Weights of a small self-supervised image encoder: patch size [8, 8].
Rows from block 6 of a small self-supervised image encoder, named by matrix and row number. Rows with one number belong to one neuron. Each number is 128 + 32 x the weight over its row's rms, rounded and kept within 0 to 255. All counts start at 0. Numbers have three digits each. After the name is the row's rms in percent of the matrix's.
Before each neuron's rows are labels from the 100 images, of 14848, where the neuron reaches its highest value: "top examples" is what is common among them. Only what is clearly more common there than usual is listed. The data: aerial photos of the United States (SatlasPretrain).
# fc1: MLP up (model.blocks.6.mlp.fc1.weight, 768x192), inputs 0-191
# fc2: MLP down (model.blocks.6.mlp.fc2.weight, 192x768, transposed), outputs 0-191

top examples: crop field
fc1.757 102:098099166149223111105073139153133173128145081158153125198129136128152157132140102130154114069140172189025117125115050125131125133099128097207133083169113165125155114098095167119144042109113171130121175164100123121119124111176140082147122149129146166059160089154128130143121138138157088142169108124179125125142138161111158093145110111121139137156148103094061162183145109159145123078149127173108151101111139108090144110153094138162144172144079115187116100156118128103131048122114129070137186136147092098145111109083118125128108113063067132102121126117135115220152127172163131112
fc2.757 154:105092084130077139157116096133135150112152129118102157132094118128105089111101141127043095158177153132162129064119178105124047108137141160157156132139142091128149150144136136078188181150158145127170065204112143112119150121145156151109105146101118104158106179170128096141105156161137151125107199130145141092035102117134170148032150165123186161117136151122123111118099132138159151155093143127155110188181114117179093145142139121126070126145153189134099187078146138125118204130144160153147101075142176113084131121168093105138125098230113111083159127120155076094132113091132115103

top examples: river
fc1.486 133:138116180156220071133087120180147176108147070173165116176117134105178127137149096145136105081164196178020092125105087125125158126120140112182127035173081162140143108117099161116130062081133176113092180152122119121098123129150144116156112120131140108084171077151102135144110138165166099132181077154145107129135143108137139098116070134116132181151140134116065144167136101115084141088163138138091132110130152080081151094126096060120146138153127139172154102161169108110132052166160146105136180138147096106122113118073128132100094122054114133110140123151163116164152117168163117135
fc2.486 216:111073144132078142162130075116128174077147170151107171114071107144122089115117133083039103167187136141213134083123173114094030114121153163130171129138173123152186113149132134088200138172130121124114062187106161154119113146168180109117110140128096093144125142191100089127134185130125125168111187139138149134090086143132155193086145185161170171139093111141126141071121140097178130157111140121149117164185115157165081159110167136165103146098141152084079124068149129121102166131137129146118112089141139122112150086157100100144125096196125156099151142126131095107117092084122092148

top examples: crop field
fc1.186 106:122092150175201127114105140149144169100135079172202103138106138113146124092150092130195094105133219192079112134104134105129142124072146085210146112166122129169162086109091130113109058072103179129154093152130097120088119127186119086141138172108126126106162137181130138133128144137142098104171108126126145124119121151147141092183099108104106151173129089119088153138156149113102165090165192148083131123119133098095171097181113089121184171138156100186164092147124094102120054106136133114112163146160090113108128081053102136150083125080065124107151136101131129202128158176154127130
fc2.186 105:100101141109118142137110089145124210087164166162107166142116097064161092141096148146032104167211114127114127080142114149099044108147141148139158133121135105141169164141112150107176170145143159097097112211112113121120127123098153106127114129116113126155133108164092087212134141151154116175136143145145149101073105084151171147102131183146186191099126119116118149085134116139188142195115145126117114171160131137141103136112103145173058115117115178152070146099126175123090203173155145141150147119142115085107087137153105106066109063160152120098128128154183062092133086112137141118

top examples: building
fc1.520 162:107151149159177150136068150080115223090172129183101108162077111140104117157179135126092115083091115142126158130093128134097111108085118155113167131102119166133176190143112124148127094112077208157125114137106133078155115184132117131169101089105089120136127112184150089135100157100103114164127124129114151146110153129164138112094090172137182205093113126067100134174152146154165086152147170121163166154128132082101091120120144147162063166147104127173092083121135151092117118188101153100144151138202132095128105141122153126115107066148077178065109146141174020164144136143159138141
fc2.520 275:116108116123068076116185148177105063157060110108175138110164158127187117101121123112147141142142132135114063102141103095109179131154170133136107140156097113129105126108174120133128139164170053075102119082138142180082153085161151149101156153143110098088108131050085193140132070171135105084091117125083110127156108086115134125162146129117058100168146133187135076083139130097099141140126086134084070115147142107176143056153137125097177075114165137068151146139132098167116124129097139177134109122038142116139158101109105136121139195117175081147142135164096205126128158109107097137

top examples: building
fc1.358 120:147102119042089102173118122203131102106107151125104150136133190105117109081170184072104131138140180221121144184109153094172155111146159094126089064144158116104100137113107101098101067156126108135173122157185105143105174104129164108112123139168126145082098117159072155119129231142169112175126112199133142145114126104158087160111133154048102145182129095133118127078146096119114158111146154129140084103101136123130089110194140076130125116123175186131128127135136158164109108163139148119116113111141161145101137139041114049142093135107070128153145130124181146114145089146145149087
fc2.358 182:117093178172150124091051122143115154157158072166158139131147105148094126131105135208143110119135080105110163155160087110139155133103148145084124127100065135113127111100096133145120094137142125099107138137143110133080060104195143166102162168087131125130158193157119094158153141128101098014133113167114095138152128145078124178130095074093058094103160137138126100185131131148061127078151170097074090107142098141125121091108152076166083141093170127097141131112095080193166090114154101149105111151115071125107124027182097122107152136100118130151097131119092098133137144076144085114

top examples: crop field
fc1.373 150:145111158105130061150072108195137138137102121136150110157116158100086084121179204136117142147112109164106125205128135074103186109159181164114144056104128109103163114141129076151111032152157147168139117137173093063107154112096143097115111100131091131174122137155092173162142149102130138126130118176149164115103153141145084134126074138100094172121135066159139084102107135118094202093150156077167122079078136119132102108161139061131102114126204207111158116172139123157194143129137138164132137099167134120091123123120073073090088130111137115121171112161090078101148085134120127112
fc2.373 226:184019130135188160128133120106125124122126098165166115129084096159108136148174105110173091136109157115090177115165099139199192187125145115130160153140123131144133096074160120153140137123113165102085128136144152121084108138163097096167107122077110106151173139129194091149187133105151117103153155134155112122121126189078216135157190087175151067107131078122110160124139145113113150099150126176065150143132126115130223105153119121120185097128075064185146101103092120147092110109139136102104166120131072111099166083069143195150155100145105101108112115119100162153132155152120099145

top examples: crop field
fc1.99 118:161138130184157194155114077130078139046107166172118104126102138082109143115194109092121089138132221182094176134153162139175161127114125101151156118147121092135156139049096105169071103089095182109115134127189120092116131173130089071132177143107146151107125111179137125142161159092133103140143140119129136147128152127085141159158085123075182142077117143097101119112160150131128108069167154140114139128120146190083138102080147108154076133142165096197140073148145129090137062139146110097149158173160090132140074187167089146164084126106115153107103154101127116158082121178182139122
fc2.99 095:128092142098097084038116119158138174093120153141136092193098055159108108109132143110096131119110140115091148158119088127087090111121068136100105053138140121063191117155115172150150175149116176101098145106137123133185118144071108153169103141192130121119106111088118083178134132085133113173123117169116116098117107086185121165187160116170164163135127117135119179129087110142105097129151097127123176146169147140134148104115117182198098122150118099190128090104059168082109156101054099124185124170118108116173119099139096115103101084160130103161170103164091048168135086119140121113

top examples: crop field
fc1.745 137:169124123209124111105146143137142203085119169195174135130093119145138100104163083123128071157159145143103127126160158141162161173068181095137187136115120099164141123121127080129102089075117218118128110111124149123036072133148144112098203080085140078121121173158113097118164115153090089083144115141136171094121092110109103146098117171088127120110137120178069130153170132147139088111165164085115131171142136174097148102101152037129082141126123119114122076130149086114133125146178098133090147128169078119099115074127110133158110157117091128096089185172112092186136163149146099108
fc2.745 101:129123102181130198112202114078126110128121175201168098145152142148163120166218127138172129099103142104157191122112118111142134154166155072122178132108179133118118161115134138142107182120095201083174108084178123126134110189108116104117102163135134107189123119087178167123181080111092117173153066124105177181124111147148111114129069156145155125101099167170163103115140142127095124153182137135081111165110154149065116120155171133117171107136173076177128146191110128076171120138138106154127135132176096189124114183074138136168104124130130119118155118112107128125119109104063196119

top examples: building
fc1.285 127:132129138130135155176116145152122171090111141168134135131156142113123139092208114114100101166162199158144156145078108134194140156106122078142113162145161134158140053103128096154118089170103134100113078108184127131118145125135143137069108096168176129134127160170151107092123189100100141125110135231163070139090131128134092182104112142120082123181059116089169107122177149155109066108175217121139112125127086209087092089095195110122117152141130133151149143086169141138140111114137099083125147162149137191105156104139111104164114151123068160191109147138162147176082118146147151089
fc2.285 160:137107141133172176103137090083084132149140178119162110150130116085155133125142113122204101114117094153061113109151161159082122109130133118178114130121140122174087117096113148166136115153142159183117090136109117068114159150129119136157097128208081072064073114169110202139134090128149086162175141064157152103192155116143136126174142160129160190144115106128169173097154100054176133180082081185103168118130130100120144166168128110152163140126084097126146181115113132118101109139105135152140190107095160098155162146147078174091122128067146141078153152126151070123137078186142131188

top examples: building
fc1.593 134:156081071071140111102138103135120126119083169137090171120193159101084155137161101111115102123185172132153127133120146119108160129122103084107138089171115138135106162140124079136154124114135121066085167070172081103175149120086151070117087176095162114147130127134189117141138139114102154100132131101160146061086078120113070118084154128145115103067156143136085109112099112224137057140138133093160119179133124120108101110099111143169085126145140172101090140102119149140190155117122104144132162091145109225145122147128174096151149158149174089123050129086099124148194195168084099108
fc2.593 181:136167180127142123115135146103127140106058121158159087164141144117160136114128142092161163125149149183099083105173160103178126095110151129196127157158158123119140151162084132115112083117099135137174108147098129123116215106129086114139126185151101197102166151140132107140129148129173061120142091118134119137114136123185132098187075149082147167124060126100128142111151140090111109150182095144126165135138243178122139112121115163127154172130125139161161115161115153060080136134078075110185121143108116068109077105111082077184126143093122130135181169140141121216143049144148111094

top examples: building
fc1.36 136:125090116075107083155131132169084183137111113149143141140143119172101128062174154132110133127124113119159141159112152119131150141114167161140104104112149134182123147145120171194115101148123139141127146087167130117097154078109147091108083056182117102169110159144075114154183173078083124139110132227114150142096112138131086157112139134128042111147120152140138065093131143110133137137156190085150112098081076123137179100106125137209148128129123119115110134073158138197160207093096098101136086152119088169104101075158124103098103171132066132201117124134096191061154117099139088144
fc2.36 207:179095171088107194125126103100122116112152134102159115117079158116136091123123161128129140131090147224075166139099136138132107178127130131173116143159207108118097129184148134108177147167133136169120098170107180145116125146095103147170094138144105156103114090152102089106131203122139074135125134101117097176177106127130190117140174098124112160136126104145125177146175117155175080119107092178144157137201152140126138199077155210119111182088111114153133156132112110148046094162172152092088116147121148117143143117152105154176141080105141135122148154069159165215105095111181096160

top examples: building
fc1.419 167:101182127132074131169133139098073142123048160160112125120176140174123136108168145085088108087109171159148128108115155138087098135090147114144076149125112113145153209112075117129110136115075127097090090119199125148112121156165173117126137166125124176082126139161110106107120166087108122150124180134114148165142084119165070101129091116070163130142091173102180068073221163107123094174151150101120058178157172118136093119095148111230121139122130098176118131106125109151173145095094093087150115143128119143145127140130136082145079173152115137084119159081142142200121178123143171106
fc2.419 226:140180116142156120116107143145173143142162057091170104136108153086125071145102075164222131160146092132121136154114107093182132163148138175149114114133126088176147094170123155172130150093159179214103168144114157147119117147172196136138118121142137104088131138159129100082115084111148141123119155138120065113088123115120169087126095058150095142169068154101167112156094179137129164135113077140143139144089104142109145165108076128094152172095145152138148189131128131138085086100137119167079107150062118098125079115128078238116176110095143136125161129172169136086067094116127149162

top examples: crop field
fc1.255 110:122120140171171137141115102170142255095154166192144064150091098075169069177141125147138088112136100103104133109172084126150124117111144152119113089102109105078157118137136187126115117096147255124116196118111108097103073147144163127143107104102125122153148087148116109126151123162146090141132108161090069128104115065113118134108071200110114171132138129140097105152134144135153122117141177158104113160122120113119101118139110161131125127149170161115171137174134107083104114231102155106182118124206097117103136109130101128103094123139140119134141134160190088092165129129165134113
fc2.255 202:129164178101077128183160117089125149092101118112078173088131090091167108105164171100098131147120114116157112101153144134120104118093147112057116112122137094182137069144098116156085097139189089133134078124136122148141126200148115114122065173129142155157152100226070138128129104184126080069132092133079134192179144080149121183131104169124164134154110163115107101084113082083108061174108094134138094138143164158177151161131162153087165072091129134048091190158149123141101145159133103136155160123143131089108097123136089085110102157149155105127167123164104191158151097115110124124

top examples: crop field
fc1.237 124:187163147094179081120078134192146185118105074159184135136073132143096115104150099111198087121161126155072106169187158112145167067137125127148037117146100115171149162134110125140114038120127189152066165086121093076159126113135101124156130111123166095115155073148099114138127142109147096097158097135153088055161135069140120148162129097102142158141128129123075138145108126068109186077161115142163128123113118086127169091081120093181118151127149146123183108127129130123113125120118111124143181111121109130104058165097039117083116134073125126113116140163127082149136114132168088151
fc2.237 170:140158123157097070171179149085084137139118167158156136162170106138134132175130121081043141172083104113118113113138160143081145160110134152092099102112115103145172128113090168157118108125106082144107119093121117115087165123126146131136111062160070176067145119081128125110125145119145141177106161116103112142188145093155157172142117146077151094131121109106153053094129150119094086103156168155129096175160144132185157112157142152070163113114088140121173079125195094152124139153106118120111107217145117086132181143076119107130132165177126109109170028159194204131136160180134097096

top examples: crop field
fc1.546 114:178100094181132102145159119139172159135121107192104081127112184149097056109179121129143093141146198197107128170123144093102168122103167171167152088160115075143140139124113134148118061096118220115150138121177103063114107146155165076142095110147118157178142167136148116129166137112138123127138139135070137081088100145148128098117096077065080145084127119125107087164159184130093124133195233093137091195103087109098121059143159106120136171155124162152143151151122110120137092146122157103144142176154101155112104120183125147137089115077086111100132149142125105115150172113087160127
fc2.546 088:111163125152100120118159145054156148140162115097125126117166136129090113143135110101108137149150122096196089092173151088187097109132123140113120091141129120096103138149111126126138200135131177128167141139140135125145164134151139138133087160178119073113100114086160030115122145157136157095102111115086080141043116104162091140100125122093084137101144174166093062162170139160166063201117126120187106205101085101112085120084172102100078171152183148095130161145121115074170112202106113116126124131134119152135102163136096171143149133178138125098092161144143030160193100136105122154

top examples: building
fc1.222 107:099159102134140136095151143048175239126160169162103091174142115172129129193117157115116157133116094091120131111174119140109102123127122137152150130116141122126187186147109115144125127115121215127174131078085148090150115069107114102111101090162162188142086166113199095109119112109084169189081129118151151090066079147117091117102110145119123112117099116112155085124122152225163095129134090110162118186107096164129074119126165162188079183156118162107102121125126143071181133132127093140157115067164159113143104147150111151142185154137149130158118132142122048147143142135111156098
fc2.222 203:140129179074150096101122107182135143105135095123120142102074137073180066093104093131101125109120107138102121113152119106138138050079108161102120134098069130082143095145087157107062089075152147054086154153158137162168086157140133118158176126103139107107145173140061060099138130158129099102157131175068117154124103131103127126117116152149080162109107139146082142106125144117127154089146160061099143079128142124118134102117118095134107135085098161080188031158072147100088173146119105139142124191136102092155105041132157149112068104107177149141109136104111157138131088092101088186

top examples: crop field
fc1.716 087:203143132116139107108136142173201201118082093201184125176127138139086108079230107120168105146143139167075172187162163132171198095141121143140087089115115067167145110144121139170076044095114248144126157046156084052163140151126087132135120118174136127133150126141101137131145157078136112126135098158125113080140134076121127153149115090100099142128112151121108092109112131111090148089194104164162128152121100123103152059129125086150124144132146145156156096150098138124107109128117110120152116136123119142111064140100069133095131134094106105139119126162133113123108141136145108110
fc2.716 105:164147112121091111156176160114134136147109182192149118130177147128125142114091108072174147102137117153135098099175183143147108108139156139137091139150121089132129147108074136105136119080080101121146140129111081129070110095170139147133137113182066181044109113120139127114154122160187138128113134095145095170183079117187115121127112159085094098142123103141123141070119150085131107110139161173099071194131129134145131108157155139080170148111121122127128096177163092064145086155066101161078124125145119138153138084057062084146112162163143094080147040130163204175181163148083114102

top examples: crop field
fc1.2 129:102168183130171090128079102130126221124164163162121108171174128109164101182105110163129134119137107109077053145117119119119124093115119116148111103127097136068147166176077123117101068092168193126138135108095113095121138069139154123124095167119160157097139126144148140086110120155113165139125110154076127110173139097139089124126044153132062143101134147140119090144135143200077085144145151110147104144134130110128103107082118195137076176109165209094151172161210114118161127160141125141170090120157113109137115134094121141100167212087193106159164144098178081107157128168159124111
fc2.2 180:089142188113094111110134121102126126117139078077052076104114140096161095078133164102088126146090130110198103136144122131092080082071121141104135096146149128163128076143098127155126096172181080121141085117139144143208154203080114135138117164089100157156169147197058082090115119157115072124102138137043096141113147135137117166178153133089198188155094157160143104137126110154099089152126087071135102145177187129182175124117171149116102107134145159067140160126085154150150121131117140101196134135083161078143115114142161173108123137145140140126160143126123126149088085113142157169

top examples: crop field
fc1.357 116:094172185165167119130120123132123160082137120166161101147133122087174126123153077119147150147107187154064105121174134140163170121061119081161101116127064111103159112076067137117038106040112172137103109151143071119111103155159112118122150198115167126101172158151145146127130121141119126100166105154091148141124157101147133097151035123079116106134120179138114127165181178135089107116154173169081128140111171107126149110142119089109074125144216093202172088133188076084161128109115145112134133171138086092136080110107134129171107150106120136129106130130154148139103145194163148108
fc2.357 143:128062141088092126122159122148135150116108176152091146144111108090100115116129174100087131152161117163137137133141108128123080122146160152082184113135187141113082160114168116111214168255081116111105156163113135147106142093079163146115090130146078118168129104066124068182188150096129088163129090122136135099117076177143159144125198138133147158128139097134109166104112099112151103134102142123139153161209145105158084156106158145127144126127053130128093154109080178115084122175165147098145154111130118130119145068141079070095132069143115136120132100179101084130132083070121155125

top examples: building
fc1.166 171:143103103082107119181162151148174134121107100135109134116147163157106086051163159117085074141132148157132168172127185102149164152143157153134121124143170082159141150193140095162129106145132143136184115107202172117098161122108152054113131116125144077114054115155116128095133181083127097154081190141148119126096105109076083183130121099032119135148121129165095082093134176120214173135148132062164078123077133187135135107086199105085168141110159161121126146127189153176122092100186155139132090135116158154077138129160082108115106126115127148125162132142133127156117158096139137120
fc2.166 228:146111139176165125092091135137113141206159146112138109149137089129114163163120084178160104079122119126078113125126059167135133169119094057100103119137090216139110127095096145106133139113126122130080186160094134128094087131188117143186137146063125111099157115120148162153132060136137169135185050090147098123161160166121156152135129121149154083109166105125153197159105063147078135068137138193094201106121117116070121154143069126177142105151116075167128118106085121127156118105109112107149178119155089105186145079090154141112136138114118139094099091106071097111160160162158099089

top examples: building
fc1.149 123:140141116100149161081098094106123155110113164170085109191146134034091082127169107127113111131127144130123168091107138138137131164129112104125178114132089151153116153145097111170115133088128200109109086089168064053127173162173143098118102143086093160142133144174168094118143156109080136160144131136161141088071099134129092069060110137142113185064136143073101077126134133202145139154155143079156154188112104084110082108107114082102072138126139142181063096108144151113139172181129131128120191116188114138111059082160133135107093129155119154116154137148145057160117105167138152128
fc2.149 176:122095143118084084146173092199134142115112110130121177177167091154148155114172109090076132096106151148130113124137103104081172074151182132135095117081090145116120115149194092147161112138101120063112175122115165155174137080102127138126137121113158095120126152059091155134115162087138079116152158171124144183164144136163120143102152099155113107194104123092098102075107092172137153085147141088122106077190153171159132093066131134172146097097071114126117140164154195158090090126119100148089083159104198146120119118096151074145114112136138119128085141129133212145152179070051089151

top examples: building
fc1.633 098:117106091131129133080133074157149176119102160169151127189161144167142121105116126114142099143171125126105117122146093102146125085159123169233140136125143083118153135085130134138147118161123157031114131022119101136152111040136129154088196130161141153136118159090142139138173125129145125132108135115129079083128043147088102116146144064111129103158110107152172059093129176132091134116157108136093057164171097163139098075158167138136134167132136172118162132113081123100113058100114120173125097099070158167132163086162064105128161157123150072157122156128160113115113157093101165115
fc2.633 185:080088156153137156186075117152140132097165165130127180149171131140113119135135152117110090156108139139142160223168117206101158144149163145146196132112112103152165106134164134129115073103182139215107111139119116083161112135139131103195091164153080110117157085184108173154086181155171105160117135148155115181102146056115170118119117141104135062153123105162109132125154172141139119149116127196125124097103128119192142115142101162164062114157125113231086106130135064149170136156069139122122140098200126097154132165135101121160121130135091097141103122118187115124108169163151110101

top examples: crop field
fc1.607 131:098122170138190129117082120119124194105144063154150142156130117152162167138102102161145138071100108123000074125138103132141117117137099098193115017126071136080107213080089174127132107079108194125100146130082105115115115084122133138213099167133143089121172095089139118173133108151135116173183090119118135122153135138146132104148100129093153133089133116110093136184142120135113154081136104152107136137133158079094124119079119124164104158136102121165133157171136114064132096150134117141161190158110090085140079154074114174155144113078145147109115130119171098156115141143152156133
fc2.607 199:140117131089092127114105122173129107098137116086127106118131155099143082116146170075074119099131151189209142116126142092095079106102108097111109100140186145151133125190195125065132105155137075139166111183150139162139135209127163109090117138124096099101128124235091082087126188189096133148107122148169128124114106136136073161093146164134178167184128117149155119128168094149143145119093095106132100146158152169167106198058150105157136116124153181084129141117147092155152176123131132151168086122153125145153175085170115085116119153190092128093205120138132109136068088131147111144

top examples: building
fc1.582 133:126120098125158161126092130133097207154121148176135126140097137138133092088135132119135134076117122148098150197108123078115112140137148154184104197128190129185113135128126136144137096156110232146106135105124199106095066085110110097159174117147182137107071088188120134075127142092083097136095167150115060138159078136134118143164112133131118173166119128143168129130165194141157092113157151089170121126109134172122168106073136223111174217102090141145106123143160165160131108092084081116099074126157151094142129109133085136069098108106105131140143140097112147188132109106130145180
fc2.582 191:110140127146165145115157168145145157141079090132092104116130118135132103090085175153136135109107103173098121154092121073182124139122061127120089176140153087057099132124146135149124132160124161149111135114134133190129062118130130141112182185123116156086137098132152123090128100114099135056101175187078103120132090101156132170171124127198119101138087211126116176196095147144124107124101096117150166154137185181112158173048138208027150165087107147097120167153140173106080070100105115081111112156095135117153149126098101153126141103107181134130131162117082165100095122115123162164

top examples: building
fc1.0 156:129180175099183130123082106133137140071147120132102163141096130134104149140161186089121179143128133142138130168172142060137147055117143139107101088110132088087141147118083073147105074116134131130150167146144065109148109158121062098124107143151140177148159113162152143137122169092117133036135094210112142138104161089211112151113103157126116170084089155090118124155117124168092070146131187103160147107100148129141052128129124178187083123128144146126116140140141170069145145168088123135182128146158130160113072196137071060113100113125113108145060142136135096094192110128092132130
fc2.0 231:112097160124130137120089144161100154105150152199154132129125127167100135183170140117092133154140156120105147127132087165050180172133117113160147093139123166105153120106180108157118114107127151183091075090148118050090164161115106103114114111107166119184125103130136204187126131109105111175109143114159131087126176108115167099160112129130129184149179094150080117101136134104151135126242110119159111111116109108135134024117087119143084066162172142171135141127168095167128149137172176149153171116154117117110143156131204132142104108077102105112152089152146082136083096170199126070

top examples: crop field
fc1.344 095:111124120128136151153135122123115202094128174198131105132091135136130109084211100131138118133124236199103107118169105154164152138069154141187168137166105135178178121106131164144099072115083167133138110147177083122115110154165112096102167081121109153108098178161131088136180113092129104112156152107139069155111162157115154169118084119130166129145114144126105146104202188107123146077187180118082144132088136137125133095195170134147121139177132095198134076100132086100153139099091119092110185154160122105161113110182099115135066112108090166098110143125077147187120137123142143114
fc2.344 128:073097170110134117050137130139123087085115150098099179141120180079147103120054128129094178138134088134123117098162081117147116136134101141092213114142158096118119116069148141158154160126119067089081153119150119150152155124079158079117129159142107100154127130062108094184184130130149127187120072132138178052047103114142125117160150156123103132131112134159105132113096144137131128173125130139070132169159117157156118157104149179139069102105093165152099178108097184119118142164133142172204151146088097089131120139114113119107131089135129086140156119195152074087093067159110195077

top examples: building
fc1.459 119:103142120144141160164115162087069210057139163187105115100131125155134142109190135111104118100119187167130121091141163169139119138054131104166131127129103135146126185104111118134109104099059157132100085149163057131091112151136127091113159124107126117119165169180144104142132135086095100111160159137132128158115142143148135130124071139050176157119076151060140136166214184105159097165165168110105121151103189160100115111129176112171096136182120100193129097084144083095129134108118122094126162156146106123150130132181137096167072116124110187091098137088114139201114175150155188107
fc2.459 166:075117166125139093070141102129145075161160129084141117196120176094148061127112118159139172179103101149085093178123108111116186142149160168097193134147156104132105106092145132158122142173165101142104147106121125163111137139145142133084108133130141126113113086070134168128151103125116116146118104110084097049093139116129182120169146083184063143124108125202155106094095157123094135142125089110096148147163092081189144137148084152051135132082132153109113141100129183156114083141133162129138127130075118052123113102123113142085177120082115094128148145255115133047117097125151138134

top examples: crop field
fc1.146 115:181139146122165143120116137113158124154143088151156114138149160117198074191123101134169082104153158174000121150148077131132158121144132155155080112153084118138165133150127156121094118069177171130102121152110181078081105165164118148174108137117145137055126058141129148102111089198115146129157117114143091127189144075102159135116090144154120166124171137127120133148144112142100107148146105134106130136119184082129164107106095147139144113150155153161116136158177086123144143169135152145137094098167102067123143113100131180074120126047171047082190121135152087146169162147116125131
fc2.146 197:114098109090121114123139080151134156072121114110099151103098120124096134124127116082069157140157188171217114111151186118076137114099172140116156165157179127165129121131190093108195103163107105145090096156145138184187130105086160108080159143100145069144132153148136069133118232106123096094103167161153105109060064142125134114098131138104137154159090162160107133118118169121173128182100109086157130137174186179156099167060171128140100144117137139121150162063123139159118171102130122140103095132114139166110115083148159068186125088168150164118067117135124144170102126094150096113