Weights of a small self-supervised image encoder.
Training: 10000 steps, batches of 256.
Rows from block 4, named by matrix and row number. Rows with one number belong to one attention dimension. Each number is 128 + 32 x the weight over its row's rms, rounded and kept within 0 to 255. All counts start at 0. Numbers have three digits each. After the name is the row's rms in percent of the matrix's.
# q: attention query, key and value (stacked) (model.blocks.4.attn.qkv.weight, 576x192, the q third), inputs 0-95
# k: attention query, key and value (stacked) (model.blocks.4.attn.qkv.weight, 576x192, the k third), inputs 0-95
q.144 088:155169121118176186105145133113125160110061121152131098125165161126127134059186156116149139190114161183090184130150130081143149115161134133168142148133146122170119104075081088168105101122091179105093156102164055103103182126127073089054129147151049173115105120126169174113132153082128101118
q.145 173:138182133120146156132116138126123113126182165116048168096136149162121125165116139150126123143121110102162154123088137192149136173159102101094208104121130181109123128158139055109108140096151108149132151116116098109125188148128139125111074098132130126168129113127134162108115131141127189138
q.146 085:115138113144110130131102162100105121076069073120141115119122100150085140143124133062120097090102130117166141129096086083126117107089093135097063160123096084101086186134110213149140142157108109130150099135158148139090059170135154062176162151160138139106160148147144055127120141091088152150
q.147 086:149151114135118109094138115143137104088078113112100179140142117126072167172121138022103159110125108089183140132129121091078129042132119117077110097107144091125103158110159115145145146121136091105161168105143158135193105128112132111108123134165168149151115099131150104117125153099060154125
q.148 095:142121137127179165111140121090150172159136116169140071161132172097143115106169130179184139160146164226024144144146127118134141134122148159216136139156107141138146078117078136158107074126109207134090127136115096089109146121138060157112136147123071181073109170117148173115125128118179078142
q.149 105:149143127094091118114198179112120114158096103128174139139127142161133142118124138120157190122092118156098096129141142140071135109178154132158059128112107158098135143118134129125115108163105120155138131131094125121101194108113074160155114132158094169109117130095122163142133120128170113152
q.150 085:146121132154122135070143103164131131144086063121168166163209114125118167150121136046124123140136118143114159140155088089052110091141102081134089094099117134130075174133169093096169126107110125105089198116097153131170152095089122144111128178115107128085136083114151135139109158133110096115
q.151 083:098132126143127113114080120134100121060118117118082180119118108147094143136118115062085113125163134085204125118117130096140111101081092093089156105144151097164100148128139133123161151129124092090160093112168150154145080128136175084110161126144191116150150142157148054127128163108062156100
q.152 086:135074190128160113100140072122130103168191156111095098159139122088124166110091158191148157094108080102145120138187137165098108108192125137089107124123151155105165117058118081103167135083151104162096199155052156119175101146104078142148083136076140094121146061134142189129102105130170137122
q.153 054:113121134118112097134103146119131143136140088111138077138081077169151140168105124170098191116121095091141121120044098132081113134104089114108082110097134153194255139162133215126138133100120117163099110150090139149108086119048099143214131116161176062142131134125125120166116107137113132175
q.154 049:172121103142140138135127080148093098102117146131143204096160168091113119154138205126164106087141153135145138146183139127168141074158137138111143076144169123058029162100154121140112137150172112108197143107198137125189124149174137088105103103133152130137129066136143094099150153136120154053
q.155 076:127151155145154148070153119107117136060088057136117139174126130145121143142139157076150152157145147159111143127168113096109117082092085111141111035146112096146117153079138180133147111128096135109150161141129130125121105143102094118133142160174144153095173132137175089147140142121134104144
q.156 074:132127147136178133094087091143139136057124110136043135147132132088100139163149129097117101130177139124144154133117111119153130077100094115105187099151131076181096108151127151154153123095146131098162169121160141126143064150129132071093147126148192127130133134157149088121130135099068119124
q.157 090:163158126128106140081206160131157121168091075126169144157162141141129152157121148079163179143115114161082139139162111121056131083166132117152078103101102156109099144135147125120133106104121132142139200130081159109140190111106071153130119161137105174086103107096143163128122125144155119142
q.158 093:142113143127176160119133127094151168157144113167142067158125175104142111097170135185183131160137166227029141145144122122127143149117151162212128144161105149134151077110076137157106073132110202140091123140114105089104133131144065155120132139119074179073112161120141171113126123117184080146
k.144 103:122042111138097116168191091150121130114170144098106125104130065059117149072106152130081140133128096057162167114124135124188111138126125139074170104077153127128103038112136163126142152084117106137116161172134157146132161125073143128131107119138122088171077159131087121147116143136120169111
k.145 158:074088131137093097176152135135130109124199138089121130098134095115093144080116088155085138139066081066215139123109106141127106177141125130052154154108136184097103072128127141115160150124086075180108163156103141147125162167103183115142069109145120095181139156128104136140113109082142188176
k.146 096:117059163156128141112134040114125139159164092132116102177127136113157123187130128161115152083103121139104140138173167132131113087139165151157212153107191150141088135139134144121143122077105161117146127127115193122207109077110091152120167192114134119119092157135122111116144136124135060177
k.147 093:087081106175095082204139114141133158146118177153090133142149127064132131153163119091090144072113139133150133138106109130126131070104180188117178161114126120145162078154083186158142101110085129104121152118171160140151132097081124127118174143162089139128109171137115117110132155084114104194
k.148 109:130206124104154168068097171098091094145095095099150141120108138216146137172093143154169125132138124154101104130091115140105108151148105089180087117143139159144150222124164105098119147195145110156142070134093109123084101128157124123173129126127137146102143083126142133156133113149127108111
k.149 097:151189125170179134119064156191094113122158125111138138111092122190141127194126155102151107108197142149120137117132079125178126148128108138138113160121142144148126132158188127133114112187130105150144196155134119139082101120158124147123213059132110143096136095133105112134124145168149087127
k.150 081:051173116152127119159089152124120121107052167131051152079121124131144116172132129114111120083143131105175103094082177146145123040118113170096161144123092091159137134143142171143124143151097101108086104110170079153117145144137159177146169147156051164154179152126132130136137113113102138198
k.151 084:088048135144098102179178074101150159152151151146107094160148126023140129100147115123096153086060125136112133144141128128122132071100183171128178144108130094152151077137066177140139109064105161121122134148142181126161127109066086126117127171135118107128085172140109130107122137097127113154
k.152 096:153162130126125093114121137206161101163059121140172190153202181156149131133143105111139141147147144162105090140131120093059147042169167121146074142149070150121126139112140097139144104130154123088058183095111117119158160119147142186127129155146116156106152113093110189109121082129128113102
k.153 088:159092120160111099127176155093141124101091132128145116135167113131122126096141112180110158119103136130151154133065135103123121151098177134128145171130203178162241094098132197173141102048115123134077137133127164135148111145124149088129138098125183112143119147117112130138137120097156094157
k.154 096:060073115152150141128081077137097145155184109138130067143093148113123122179155132121103090090162137144125123133199110143130127116116094103131155099117103147138000143205097136130136143206114129124203110126149134126113130117165097141106138133115125153108174138142111100106112165116095152212
k.155 081:105099100165139125140106112115110157154122163134102079128113099098167112216124126131104141060127129152088128126106133158144113029144171169173179160095145103197145130173157209124140120128101168143177151164136180138130083096087097129166169155160122129112120137148115118143137135127081081138
k.156 073:072062105152071109157172093068115169168115131150128117181168113056129126154148094131083151082068126151103135148108145154097114071124157138160188125104123144136129136154059187126142122111085175120204079140137166125213151093091105102146112202147118137116115185143124112132139150084098114181
k.157 084:120191102169145126144038168170117122120094136126103158098108114192128115231135154105134107083173129126143131117095120147156129092155108147114148164106112148128109155165188172145122124189101115139165157123152116141125112127147164151155194099152084150134164107128121117142144130129106131196
k.158 110:138207125098154170066097171101095095144098097094150142119108135211144135169089144154173124136139120148100107129093115139109107155153104086177091120141138161137146220127168095092117150195149113159142072134091110122085107128157128120171127125121137144105140083126145132156134112154131112106